Weights of a small encoder-decoder audio transcriber: encoder width 256.
Rows from block 3 of the audio encoder of a small encoder-decoder audio transcriber, named by matrix and row number. Rows with one number within an expert belong to one neuron, the router's apart. Each number is 200 + 30 x the weight over its row's rms, rounded and kept within 0 to 999. All counts start at 0. After the name is the row's rms in percent of the matrix's.
After each expert's rows are labels from the 100 clips, of 14976, where the router gives the expert most weight on average: "top examples" is what is common among them. Only what is clearly more common there than usual is listed. The data: read English sentences (LibriTTS-R).
# router: router (encoder.blocks.3.mlp.router.weight, 32x256), inputs 0-127
# up: expert up (encoder.blocks.3.mlp.up, 32x128x256), inputs 0-127
# down: expert down (encoder.blocks.3.mlp.down, 32x256x128, transposed), outputs 0-127

# expert 23
router.23,067,217,266,173,195,273,220,236,208,243,201,208,196,180,203,231,205,156,219,263,238,186,240,232,152,207,200,226,198,229,245,194,162,210,281,223,168,203,216,200,191,254,243,215,228,199,217,193,229,243,172,247,143,183,188,198,196,264,235,171,230,256,221,240,224,220,238,234,229,253,216,221,164,155,219,180,166,245,227,213,243,196,234,231,217,201,224,221,199,225,201,221,217,232,223,242,201,238,235,253,206,165,242,198,254,167,201,217,171,211,215,210,220,222,190,218,204,192,218,153,219,192,192,218,218,178,218,205,222
up.0,102,215,202,136,165,165,171,228,188,169,205,206,213,232,230,169,237,207,204,180,175,186,231,189,203,206,243,207,198,242,202,172,206,220,211,173,212,226,210,174,177,158,149,197,227,132,195,184,204,231,156,179,133,242,229,142,177,231,253,224,244,210,150,165,129,186,233,232,181,188,227,230,210,135,133,177,175,223,225,149,176,206,202,234,202,206,210,195,155,175,173,206,189,124,182,249,174,186,186,236,177,172,161,184,207,173,166,202,211,182,211,229,173,186,232,187,196,199,187,201,185,217,166,179,182,187,205,206,216
down.0,098,203,203,191,187,223,230,212,146,175,239,212,199,235,213,225,187,238,213,169,193,230,220,245,198,190,192,196,189,178,212,183,165,242,119,190,165,183,196,218,204,147,212,187,219,181,220,251,188,236,230,212,217,185,229,209,232,250,223,159,188,232,225,158,147,202,212,213,232,265,253,253,199,168,198,227,150,188,236,224,149,179,103,222,216,243,205,166,183,182,155,186,191,219,252,255,193,135,219,257,203,197,119,178,194,193,168,219,186,194,211,158,204,162,166,173,260,182,210,246,215,189,235,183,222,264,191,171,219
up.1,101,201,196,211,204,214,226,218,164,194,206,213,231,177,112,183,236,216,224,234,198,191,186,219,180,233,154,143,106,188,223,195,269,188,187,216,195,212,175,180,134,220,164,190,228,212,192,237,231,226,229,203,224,227,171,176,168,229,171,164,207,189,226,103,159,160,249,194,205,162,214,242,193,157,182,122,168,220,182,216,203,208,227,207,225,198,206,179,250,178,230,189,200,156,114,173,163,172,228,167,149,164,158,200,169,127,189,146,209,196,173,232,207,214,196,217,193,182,174,160,209,228,235,241,232,194,207,215,211
down.1,109,174,141,161,138,162,205,195,212,243,170,204,205,253,182,203,193,215,196,248,177,210,194,238,174,186,165,205,256,163,207,193,238,171,136,207,170,196,229,199,200,164,208,201,163,162,175,229,176,228,200,203,172,221,206,232,211,185,180,223,183,208,208,229,158,225,203,182,138,187,208,137,204,219,228,154,149,238,235,254,228,246,161,269,172,283,233,254,177,216,183,142,224,204,157,221,170,207,211,178,196,214,206,206,145,235,225,205,182,207,225,203,168,215,191,206,146,202,221,188,183,152,219,133,211,186,207,203,202
top examples: voice: male

# expert 8
router.8,101,212,187,275,179,199,232,180,211,195,186,196,214,199,164,159,171,141,205,209,172,229,196,195,176,197,264,221,200,164,209,193,137,180,185,215,161,167,222,253,197,173,170,215,134,232,209,182,207,238,154,247,192,237,141,189,172,258,230,206,215,172,191,222,159,159,227,135,205,159,202,199,225,212,159,188,152,190,182,183,223,141,186,193,157,205,219,177,208,200,208,153,205,236,242,205,240,190,173,215,174,167,233,225,211,178,200,178,136,207,208,236,194,198,157,219,190,164,143,176,240,152,179,186,223,128,189,197,206
up.2,092,206,166,213,271,221,265,180,113,256,169,203,250,202,207,173,161,169,246,155,192,221,281,174,230,216,206,164,169,180,229,164,171,233,232,166,190,138,205,190,191,230,146,178,218,173,210,184,215,205,209,234,198,213,118,226,199,181,223,220,225,205,219,171,180,208,228,192,198,177,192,231,185,150,177,234,220,186,117,207,213,239,215,156,203,209,198,135,243,207,292,195,214,133,153,206,176,182,197,280,173,176,193,188,226,213,188,180,168,211,247,186,214,169,223,230,241,146,198,199,185,220,158,166,174,235,220,209,214
down.2,089,218,179,240,192,151,226,134,225,190,167,178,211,200,207,191,179,179,201,256,164,209,147,207,218,182,208,229,229,235,190,199,178,199,207,177,228,196,196,200,232,183,199,220,191,178,216,205,204,242,224,199,173,164,152,233,235,178,228,173,210,156,259,172,284,238,177,216,206,194,220,237,223,213,198,211,221,197,226,225,219,166,145,185,171,184,217,286,147,217,186,169,202,150,217,227,176,238,155,206,224,191,226,177,201,180,215,190,191,218,199,208,255,205,187,178,153,227,194,154,154,183,216,194,202,188,227,192,151
up.3,103,232,241,189,216,141,193,248,226,223,194,179,177,180,191,206,191,202,251,204,173,190,213,165,219,181,213,222,159,212,155,208,190,207,187,198,219,219,183,184,136,192,158,218,170,266,255,191,200,205,211,237,157,185,246,172,221,182,167,249,148,215,188,198,216,191,203,203,199,207,169,149,201,216,226,200,199,184,250,202,130,210,229,174,217,174,175,212,168,184,216,180,199,245,254,194,221,231,205,264,184,189,224,157,179,205,188,177,149,181,162,177,221,159,159,190,186,199,193,188,220,186,173,231,158,226,196,206,189
down.3,103,190,129,224,143,223,171,188,180,155,185,190,201,178,248,186,229,189,175,174,222,233,210,241,205,189,196,211,181,202,208,255,161,140,240,238,145,226,182,218,180,251,223,208,212,193,162,237,210,214,174,221,139,188,216,235,226,179,200,196,213,152,187,205,115,233,233,196,229,199,244,247,214,168,204,190,186,185,132,188,125,201,229,234,181,196,183,245,238,199,187,195,166,238,210,175,222,223,210,147,185,197,166,200,200,174,209,201,214,226,141,178,157,204,201,182,233,190,193,210,147,156,171,241,245,197,150,205,198
top examples: the word "his"

# expert 30
router.30,103,226,205,191,217,204,167,180,230,163,156,196,172,166,209,222,215,192,149,242,151,156,223,192,196,194,190,187,204,160,186,222,211,207,174,167,168,227,143,191,175,208,178,221,167,202,185,185,193,224,202,188,167,212,178,164,178,171,174,154,215,198,119,172,232,199,158,161,176,191,145,195,219,220,223,184,165,186,173,214,208,141,176,199,225,182,187,179,209,148,174,190,193,195,238,176,203,196,202,236,152,273,153,208,201,184,179,209,157,189,140,234,230,185,200,171,247,180,235,205,231,134,167,246,177,198,204,194,200
up.2,103,192,216,157,239,225,163,204,210,200,227,239,170,242,228,186,190,221,204,188,192,220,266,192,227,215,169,235,176,174,208,251,176,190,177,242,220,221,196,213,248,197,138,156,178,236,228,225,201,171,179,219,190,223,190,170,217,180,210,203,183,167,209,205,177,189,186,178,203,219,229,206,137,221,161,216,166,141,252,182,168,197,181,217,201,209,234,210,149,175,205,244,237,220,194,187,186,166,214,209,135,206,185,260,157,214,232,174,185,168,194,181,203,252,208,208,252,245,214,187,199,137,225,204,215,171,224,233,217
down.2,105,224,187,216,234,245,201,216,208,214,163,205,215,219,239,216,262,189,176,244,145,140,224,178,216,178,165,175,183,184,200,168,200,201,197,187,244,195,203,186,194,169,152,168,270,238,196,183,194,191,164,269,229,251,177,235,228,214,170,237,207,190,191,140,182,172,194,201,210,173,244,164,227,183,213,169,218,190,190,173,177,201,169,200,193,172,229,204,186,194,213,197,261,223,206,197,238,155,229,170,214,216,145,229,199,150,194,202,115,187,226,241,186,204,232,198,240,194,155,212,223,163,213,159,246,217,215,201,191
up.3,100,243,202,215,193,262,207,141,262,273,212,220,221,209,188,144,240,227,189,186,251,154,191,190,214,195,242,173,142,184,211,186,235,156,211,243,189,188,236,212,206,154,165,185,214,213,206,200,214,198,147,202,254,231,190,178,180,189,192,160,205,162,204,235,226,181,195,177,168,180,207,192,180,205,190,192,257,236,214,232,210,170,234,161,199,166,215,176,203,160,205,189,204,236,197,166,196,138,271,200,273,216,177,226,200,226,199,198,216,192,225,211,276,249,154,204,214,199,173,218,224,236,198,172,216,206,180,222,209
down.3,103,193,156,184,153,178,257,212,136,195,181,203,161,220,204,188,166,210,155,228,227,212,182,195,179,188,171,189,222,161,198,238,209,127,238,218,209,191,176,201,230,190,195,216,251,214,227,257,168,215,231,228,170,229,226,235,279,169,183,209,176,179,207,172,199,230,127,240,170,233,194,201,201,220,206,192,178,178,175,192,212,208,204,217,218,235,218,225,232,180,206,188,208,198,186,216,188,230,145,146,137,166,194,182,97,230,199,258,183,212,148,199,197,212,222,205,183,201,184,201,130,203,195,206,211,224,203,180,165
top examples: voice: female

# expert 7
router.7,105,171,162,171,145,168,183,133,192,211,155,210,180,183,204,222,214,220,179,168,202,199,210,206,202,204,231,196,179,207,206,230,125,206,164,209,220,170,183,199,228,174,245,188,209,190,218,182,203,214,149,215,145,205,192,196,180,166,164,146,140,246,152,218,233,176,216,201,192,197,160,186,243,208,161,201,185,178,170,196,193,211,163,211,194,213,208,231,288,241,208,208,210,203,178,225,230,214,175,235,181,206,229,206,226,286,190,173,171,190,124,159,128,144,172,141,211,206,240,224,162,216,202,217,216,206,180,209,197
up.2,106,169,236,194,246,208,187,155,157,234,171,205,203,233,165,207,185,146,220,208,236,258,202,218,158,210,158,218,208,229,172,187,187,155,154,188,223,286,180,183,232,195,226,181,203,192,198,182,228,121,164,218,203,200,194,220,173,192,207,220,228,190,239,180,202,229,174,222,204,181,160,200,203,207,179,215,200,182,233,233,193,287,184,166,166,234,209,146,181,217,208,194,197,250,177,158,177,205,205,221,257,171,199,150,170,204,226,199,201,184,215,173,202,178,225,227,217,216,173,233,228,207,202,202,158,175,145,192,205
down.2,114,262,215,195,203,185,204,171,214,180,186,149,178,226,168,193,234,197,181,228,233,189,187,201,231,142,199,222,201,235,259,235,196,205,135,177,199,207,224,195,194,166,204,195,171,202,214,182,214,186,191,197,240,188,232,217,197,264,195,196,181,229,191,154,202,213,246,220,199,151,262,185,172,199,230,192,192,249,241,183,216,167,152,181,203,222,168,241,274,207,190,213,230,209,215,240,190,151,202,183,229,181,239,210,187,256,225,195,170,176,238,215,277,223,212,223,233,228,175,223,239,183,218,146,246,202,191,220,209
up.3,108,221,192,208,211,216,249,213,213,200,210,218,187,254,218,182,176,169,178,286,240,163,183,261,191,216,199,198,167,223,186,175,237,198,235,203,152,204,185,248,203,169,212,195,216,213,205,229,198,135,134,185,211,198,202,127,199,231,193,212,254,157,216,192,161,208,223,165,150,189,192,180,155,184,179,177,167,147,206,195,139,164,214,206,225,183,165,209,217,206,245,152,200,172,197,194,186,234,127,150,212,211,188,187,200,177,224,211,256,192,179,204,255,268,224,152,210,197,246,183,223,192,154,225,171,196,198,226,226
down.3,112,184,161,153,174,251,153,254,160,230,190,139,163,204,196,145,221,225,195,217,205,191,184,204,157,155,158,227,180,181,246,218,178,187,173,243,222,242,136,157,192,182,200,215,226,210,160,163,231,224,223,232,231,170,224,264,191,200,157,209,191,224,221,209,195,264,234,210,193,216,223,217,148,205,247,214,145,195,134,167,236,198,187,212,249,213,225,129,251,184,199,225,207,143,240,217,161,257,184,213,199,191,227,244,199,190,184,231,182,208,197,200,126,160,186,170,194,205,256,185,242,180,165,231,194,195,213,180,201
top examples: voice: female

# expert 11
router.11,112,245,220,221,180,164,196,197,222,193,208,191,203,214,168,151,229,207,200,218,210,159,173,167,212,199,172,200,200,186,207,199,270,181,206,166,231,164,208,141,168,194,200,153,268,204,226,182,222,214,201,179,191,191,149,178,222,185,246,256,173,205,192,237,167,161,216,195,177,172,181,188,258,116,193,199,170,269,182,169,208,176,194,221,184,214,170,184,207,214,240,153,189,160,179,246,158,158,219,190,186,224,216,208,176,191,240,188,184,154,135,194,188,205,251,242,238,168,221,167,175,203,176,196,185,212,183,192,187
up.0,113,218,269,195,160,172,184,257,235,181,224,209,185,178,198,208,158,235,211,205,201,215,210,210,204,195,191,142,214,292,180,191,207,182,179,196,206,188,261,201,227,200,171,195,173,174,204,226,167,192,185,236,284,161,180,281,170,173,188,192,213,220,180,161,231,248,257,208,199,236,196,165,188,222,173,225,204,146,189,223,235,236,196,157,185,193,158,188,179,197,145,231,210,184,149,205,223,213,186,216,248,202,218,154,188,182,199,240,160,191,232,199,179,209,186,208,211,238,193,190,219,235,264,215,210,195,221,214,202
down.0,110,138,217,155,220,195,166,184,186,194,236,184,194,226,231,213,157,209,188,178,196,204,182,220,256,197,160,195,167,134,182,150,208,200,136,193,207,184,228,205,242,200,234,206,222,209,200,192,155,188,227,139,235,186,245,249,206,130,185,126,188,218,218,177,244,226,243,195,150,201,183,220,255,192,158,168,249,195,147,158,229,204,236,187,204,200,214,167,190,169,214,193,197,182,237,130,184,195,189,204,213,233,183,191,206,170,187,172,234,171,219,142,141,225,197,205,198,146,175,229,236,200,239,274,255,186,182,183,208
up.1,090,184,230,197,193,196,144,264,226,164,168,196,116,223,213,195,159,172,236,194,154,234,240,175,239,201,171,159,183,211,217,207,171,198,145,149,176,182,224,232,197,145,191,200,174,141,209,184,191,228,187,229,223,229,226,241,211,205,171,199,182,237,235,157,193,223,208,216,174,247,246,226,198,195,211,197,218,195,234,172,182,207,210,236,204,185,203,240,184,153,198,220,218,202,168,195,139,204,213,191,173,223,167,217,235,159,145,170,175,182,136,100,167,198,203,175,199,194,135,165,210,250,220,179,245,201,163,213,207
down.1,090,201,194,213,179,141,207,203,173,195,199,259,235,217,145,196,155,276,238,144,224,247,194,170,235,167,157,248,180,167,216,174,187,141,245,225,185,195,184,256,224,189,181,214,218,233,207,182,201,171,134,154,214,235,240,240,228,161,217,171,260,214,217,248,200,161,229,170,162,214,191,219,188,191,240,192,220,173,178,177,232,179,149,169,223,131,195,194,177,137,189,261,210,244,207,207,185,227,199,181,141,211,223,254,166,191,174,193,150,191,231,147,185,172,230,162,202,158,245,142,219,241,190,222,228,149,204,168,181
top examples: the word "he"; the word "his"

# expert 9
router.9,074,217,221,198,227,221,203,151,223,200,189,199,176,236,198,236,218,223,236,210,252,181,203,213,191,206,229,175,241,252,221,221,195,193,197,176,177,201,207,226,192,225,192,222,164,185,201,230,218,198,193,240,192,216,246,175,199,214,248,146,197,161,213,220,217,164,212,249,197,226,220,221,211,200,158,127,192,257,199,211,244,185,241,207,159,189,212,238,204,195,193,201,198,228,222,217,184,195,189,234,182,229,227,219,243,229,244,185,226,246,205,231,193,199,221,218,150,235,202,186,141,165,155,202,152,205,184,196,205
up.0,101,210,122,184,113,151,204,141,187,159,172,207,241,246,194,202,209,253,217,186,198,188,210,240,248,208,168,192,168,167,220,176,215,156,159,189,172,182,179,175,260,159,156,200,159,212,202,206,220,229,207,196,183,196,194,226,229,165,192,219,182,177,239,144,166,209,224,184,240,164,224,223,244,221,134,185,206,207,178,209,189,157,179,190,165,195,196,235,214,222,210,184,202,182,150,150,231,170,173,127,197,218,227,151,235,195,247,202,228,205,202,204,181,188,222,241,186,167,232,178,222,186,249,184,182,153,216,217,213
down.0,105,206,195,216,193,169,219,248,189,136,126,167,227,165,224,160,152,192,217,222,145,205,204,226,171,214,213,207,281,183,248,197,161,176,153,151,182,256,207,166,146,176,224,209,195,182,220,180,209,217,218,224,178,191,190,166,220,178,185,174,201,211,215,181,212,223,194,149,200,219,198,208,211,165,218,206,229,264,203,164,180,145,199,202,220,162,232,179,197,210,246,238,194,208,262,221,239,128,175,160,181,184,192,165,219,201,211,208,214,242,173,216,228,153,238,216,225,141,297,205,207,192,217,186,207,267,179,170,202
up.1,111,230,196,187,207,137,196,186,190,155,147,203,262,234,197,192,157,228,157,192,173,195,217,172,246,207,176,182,203,189,196,195,180,220,201,225,207,208,219,240,151,229,191,205,154,162,170,202,183,162,187,148,165,175,196,221,207,220,209,179,236,158,207,185,163,175,209,174,191,234,165,193,243,189,184,133,241,151,145,190,202,236,200,191,201,224,179,221,185,234,203,199,199,194,193,208,143,196,219,169,220,196,183,235,202,169,194,173,141,220,236,184,160,202,208,148,188,193,138,155,188,179,176,187,209,175,242,200,206
down.1,112,235,165,162,163,211,198,223,215,224,217,180,203,289,153,260,186,183,187,218,234,236,195,196,215,212,181,205,182,261,135,192,245,218,174,145,224,224,216,177,219,196,214,188,161,174,235,241,215,187,214,214,208,178,211,206,135,222,184,235,196,246,242,215,205,228,206,244,188,167,231,158,174,191,169,158,186,178,261,205,213,232,194,213,260,221,194,204,170,185,205,177,207,149,233,178,169,183,188,198,211,168,157,180,182,219,255,186,162,193,172,231,188,220,179,245,178,178,207,157,255,181,294,133,209,189,182,221,181
top examples: voice: male

# expert 13
router.13,111,179,202,141,153,227,195,137,224,230,149,204,198,232,209,180,228,258,129,133,220,171,209,202,222,190,176,211,198,158,222,235,194,185,219,156,216,173,247,242,289,198,184,155,207,170,199,235,200,164,176,226,174,208,137,172,164,154,194,207,224,185,130,167,196,209,168,197,229,174,189,202,201,190,219,246,161,208,206,170,236,152,272,221,173,182,200,211,155,142,206,254,203,187,193,173,202,220,233,164,236,209,210,200,252,165,202,151,230,178,228,193,210,184,164,203,203,230,164,191,150,215,250,188,172,190,220,200,197
up.2,101,233,201,160,144,194,119,145,176,153,191,205,208,176,225,187,196,170,208,229,203,169,186,196,224,195,179,245,235,164,187,168,215,229,206,223,185,236,182,163,183,120,208,210,232,204,195,206,230,243,231,131,177,218,179,188,183,206,144,226,115,242,161,183,206,239,257,187,169,200,220,198,253,178,192,176,202,235,187,211,199,201,196,164,213,224,206,183,204,206,198,183,201,183,228,239,205,172,177,230,195,181,178,180,203,171,167,198,190,181,158,192,138,200,193,166,214,149,240,199,167,257,201,273,237,214,187,202,208
down.2,102,225,215,240,192,242,190,210,215,199,183,179,196,239,167,253,253,173,200,193,212,239,195,207,199,185,167,187,185,239,171,172,205,167,207,213,194,193,174,231,209,210,181,189,207,187,252,187,219,215,178,253,199,205,206,196,219,227,245,197,193,204,202,147,169,159,240,217,210,247,184,223,217,220,215,224,155,159,213,245,223,194,150,204,255,183,178,186,234,196,190,152,214,211,169,271,206,207,217,205,181,193,208,270,139,246,230,204,151,213,200,194,242,166,194,240,206,195,179,145,222,175,189,190,245,163,155,215,149
up.3,100,194,188,195,185,183,200,208,147,190,216,226,253,188,194,195,195,203,137,173,135,155,257,168,194,222,248,174,199,250,216,157,236,214,200,206,180,222,209,194,174,205,253,191,195,207,158,213,224,184,223,256,166,230,164,230,183,151,142,221,217,156,216,167,186,200,275,192,220,170,181,233,223,186,245,184,258,198,190,177,242,182,222,200,257,219,196,222,190,188,235,195,191,220,190,221,176,208,172,173,209,172,159,183,159,230,162,117,198,228,181,201,162,181,203,137,211,194,189,224,163,207,191,219,223,204,184,221,213
down.3,095,190,240,191,177,242,188,206,218,193,199,180,224,215,198,156,167,178,165,247,139,206,245,209,201,281,210,198,269,192,162,253,207,283,240,256,203,198,195,204,193,233,193,208,130,233,282,158,167,214,212,158,192,215,225,160,154,250,161,184,191,172,181,168,170,206,170,214,235,266,192,188,271,200,150,212,206,189,208,210,214,208,198,254,151,197,246,177,144,225,195,216,183,203,212,262,231,167,206,248,227,188,257,233,171,221,168,175,191,182,192,254,207,177,196,204,214,179,200,188,183,200,167,181,186,184,160,171,256
top examples: voice: male

# expert 4
router.4,107,257,165,164,166,188,188,216,233,151,169,199,203,197,211,163,183,189,282,199,243,207,213,195,153,199,194,187,195,203,179,142,253,161,184,173,152,260,204,195,201,182,192,290,180,184,220,173,188,223,211,183,147,203,237,209,206,144,170,185,208,159,199,177,201,223,245,206,184,204,210,189,173,203,169,210,196,216,215,217,198,211,196,243,243,178,178,136,195,151,210,107,196,192,181,224,178,154,213,166,243,216,202,217,179,211,162,193,258,271,200,180,151,182,161,213,147,213,189,223,229,212,179,160,225,238,221,202,192
up.0,106,210,179,189,228,138,198,143,198,194,235,207,246,210,185,199,219,221,167,306,171,178,222,153,172,199,259,197,208,170,174,190,209,205,180,137,195,223,217,213,161,258,199,178,228,204,203,231,213,197,244,232,233,246,178,165,208,181,260,175,200,178,191,210,172,176,189,146,179,186,194,217,223,200,189,173,190,200,181,164,191,201,261,209,215,168,186,184,242,182,231,200,189,170,186,188,137,190,194,185,229,219,203,214,241,208,257,221,213,193,210,239,219,249,255,194,167,144,232,161,226,211,187,231,170,185,183,202,201
down.0,114,238,234,216,168,200,188,193,250,166,183,197,206,237,171,246,221,219,225,213,259,226,196,179,189,186,184,197,234,177,148,202,295,242,223,192,196,263,187,210,162,133,226,211,191,154,165,179,183,175,194,252,154,239,223,172,228,256,229,256,234,194,141,241,173,208,204,164,158,180,202,213,158,209,157,201,163,232,192,228,246,220,173,142,264,195,217,223,236,222,203,176,193,237,190,238,182,172,224,180,198,252,167,217,232,169,201,205,162,179,146,171,194,218,206,215,144,182,197,210,218,148,184,168,236,177,189,207,219
up.1,107,235,194,217,211,202,216,240,197,193,200,204,169,184,212,249,181,179,192,242,211,185,204,217,186,196,155,246,137,196,195,204,150,197,226,210,193,215,222,178,166,218,204,180,301,283,203,140,223,189,171,212,216,204,211,202,155,220,196,189,240,205,177,208,226,184,213,188,166,180,182,211,217,173,176,198,178,195,209,188,176,188,203,209,154,222,202,144,213,207,214,139,201,194,271,173,190,210,153,239,178,229,207,176,240,200,224,253,180,194,149,182,154,180,225,218,236,165,218,174,196,257,206,209,159,135,147,204,208
down.1,112,241,180,240,176,189,158,188,223,188,185,206,218,229,184,215,269,199,188,184,190,229,161,237,197,236,169,206,110,209,223,174,208,215,157,192,218,250,189,222,167,183,205,164,174,203,207,233,206,186,178,206,194,185,205,183,187,257,215,176,138,205,191,226,153,164,200,231,182,206,181,187,266,177,228,165,196,197,224,212,231,112,198,154,210,205,185,192,209,182,168,163,174,177,179,213,154,156,207,213,156,188,138,244,230,225,189,192,168,206,181,171,207,181,211,237,155,247,167,162,211,203,215,168,223,211,118,175,196
top examples: the word "in"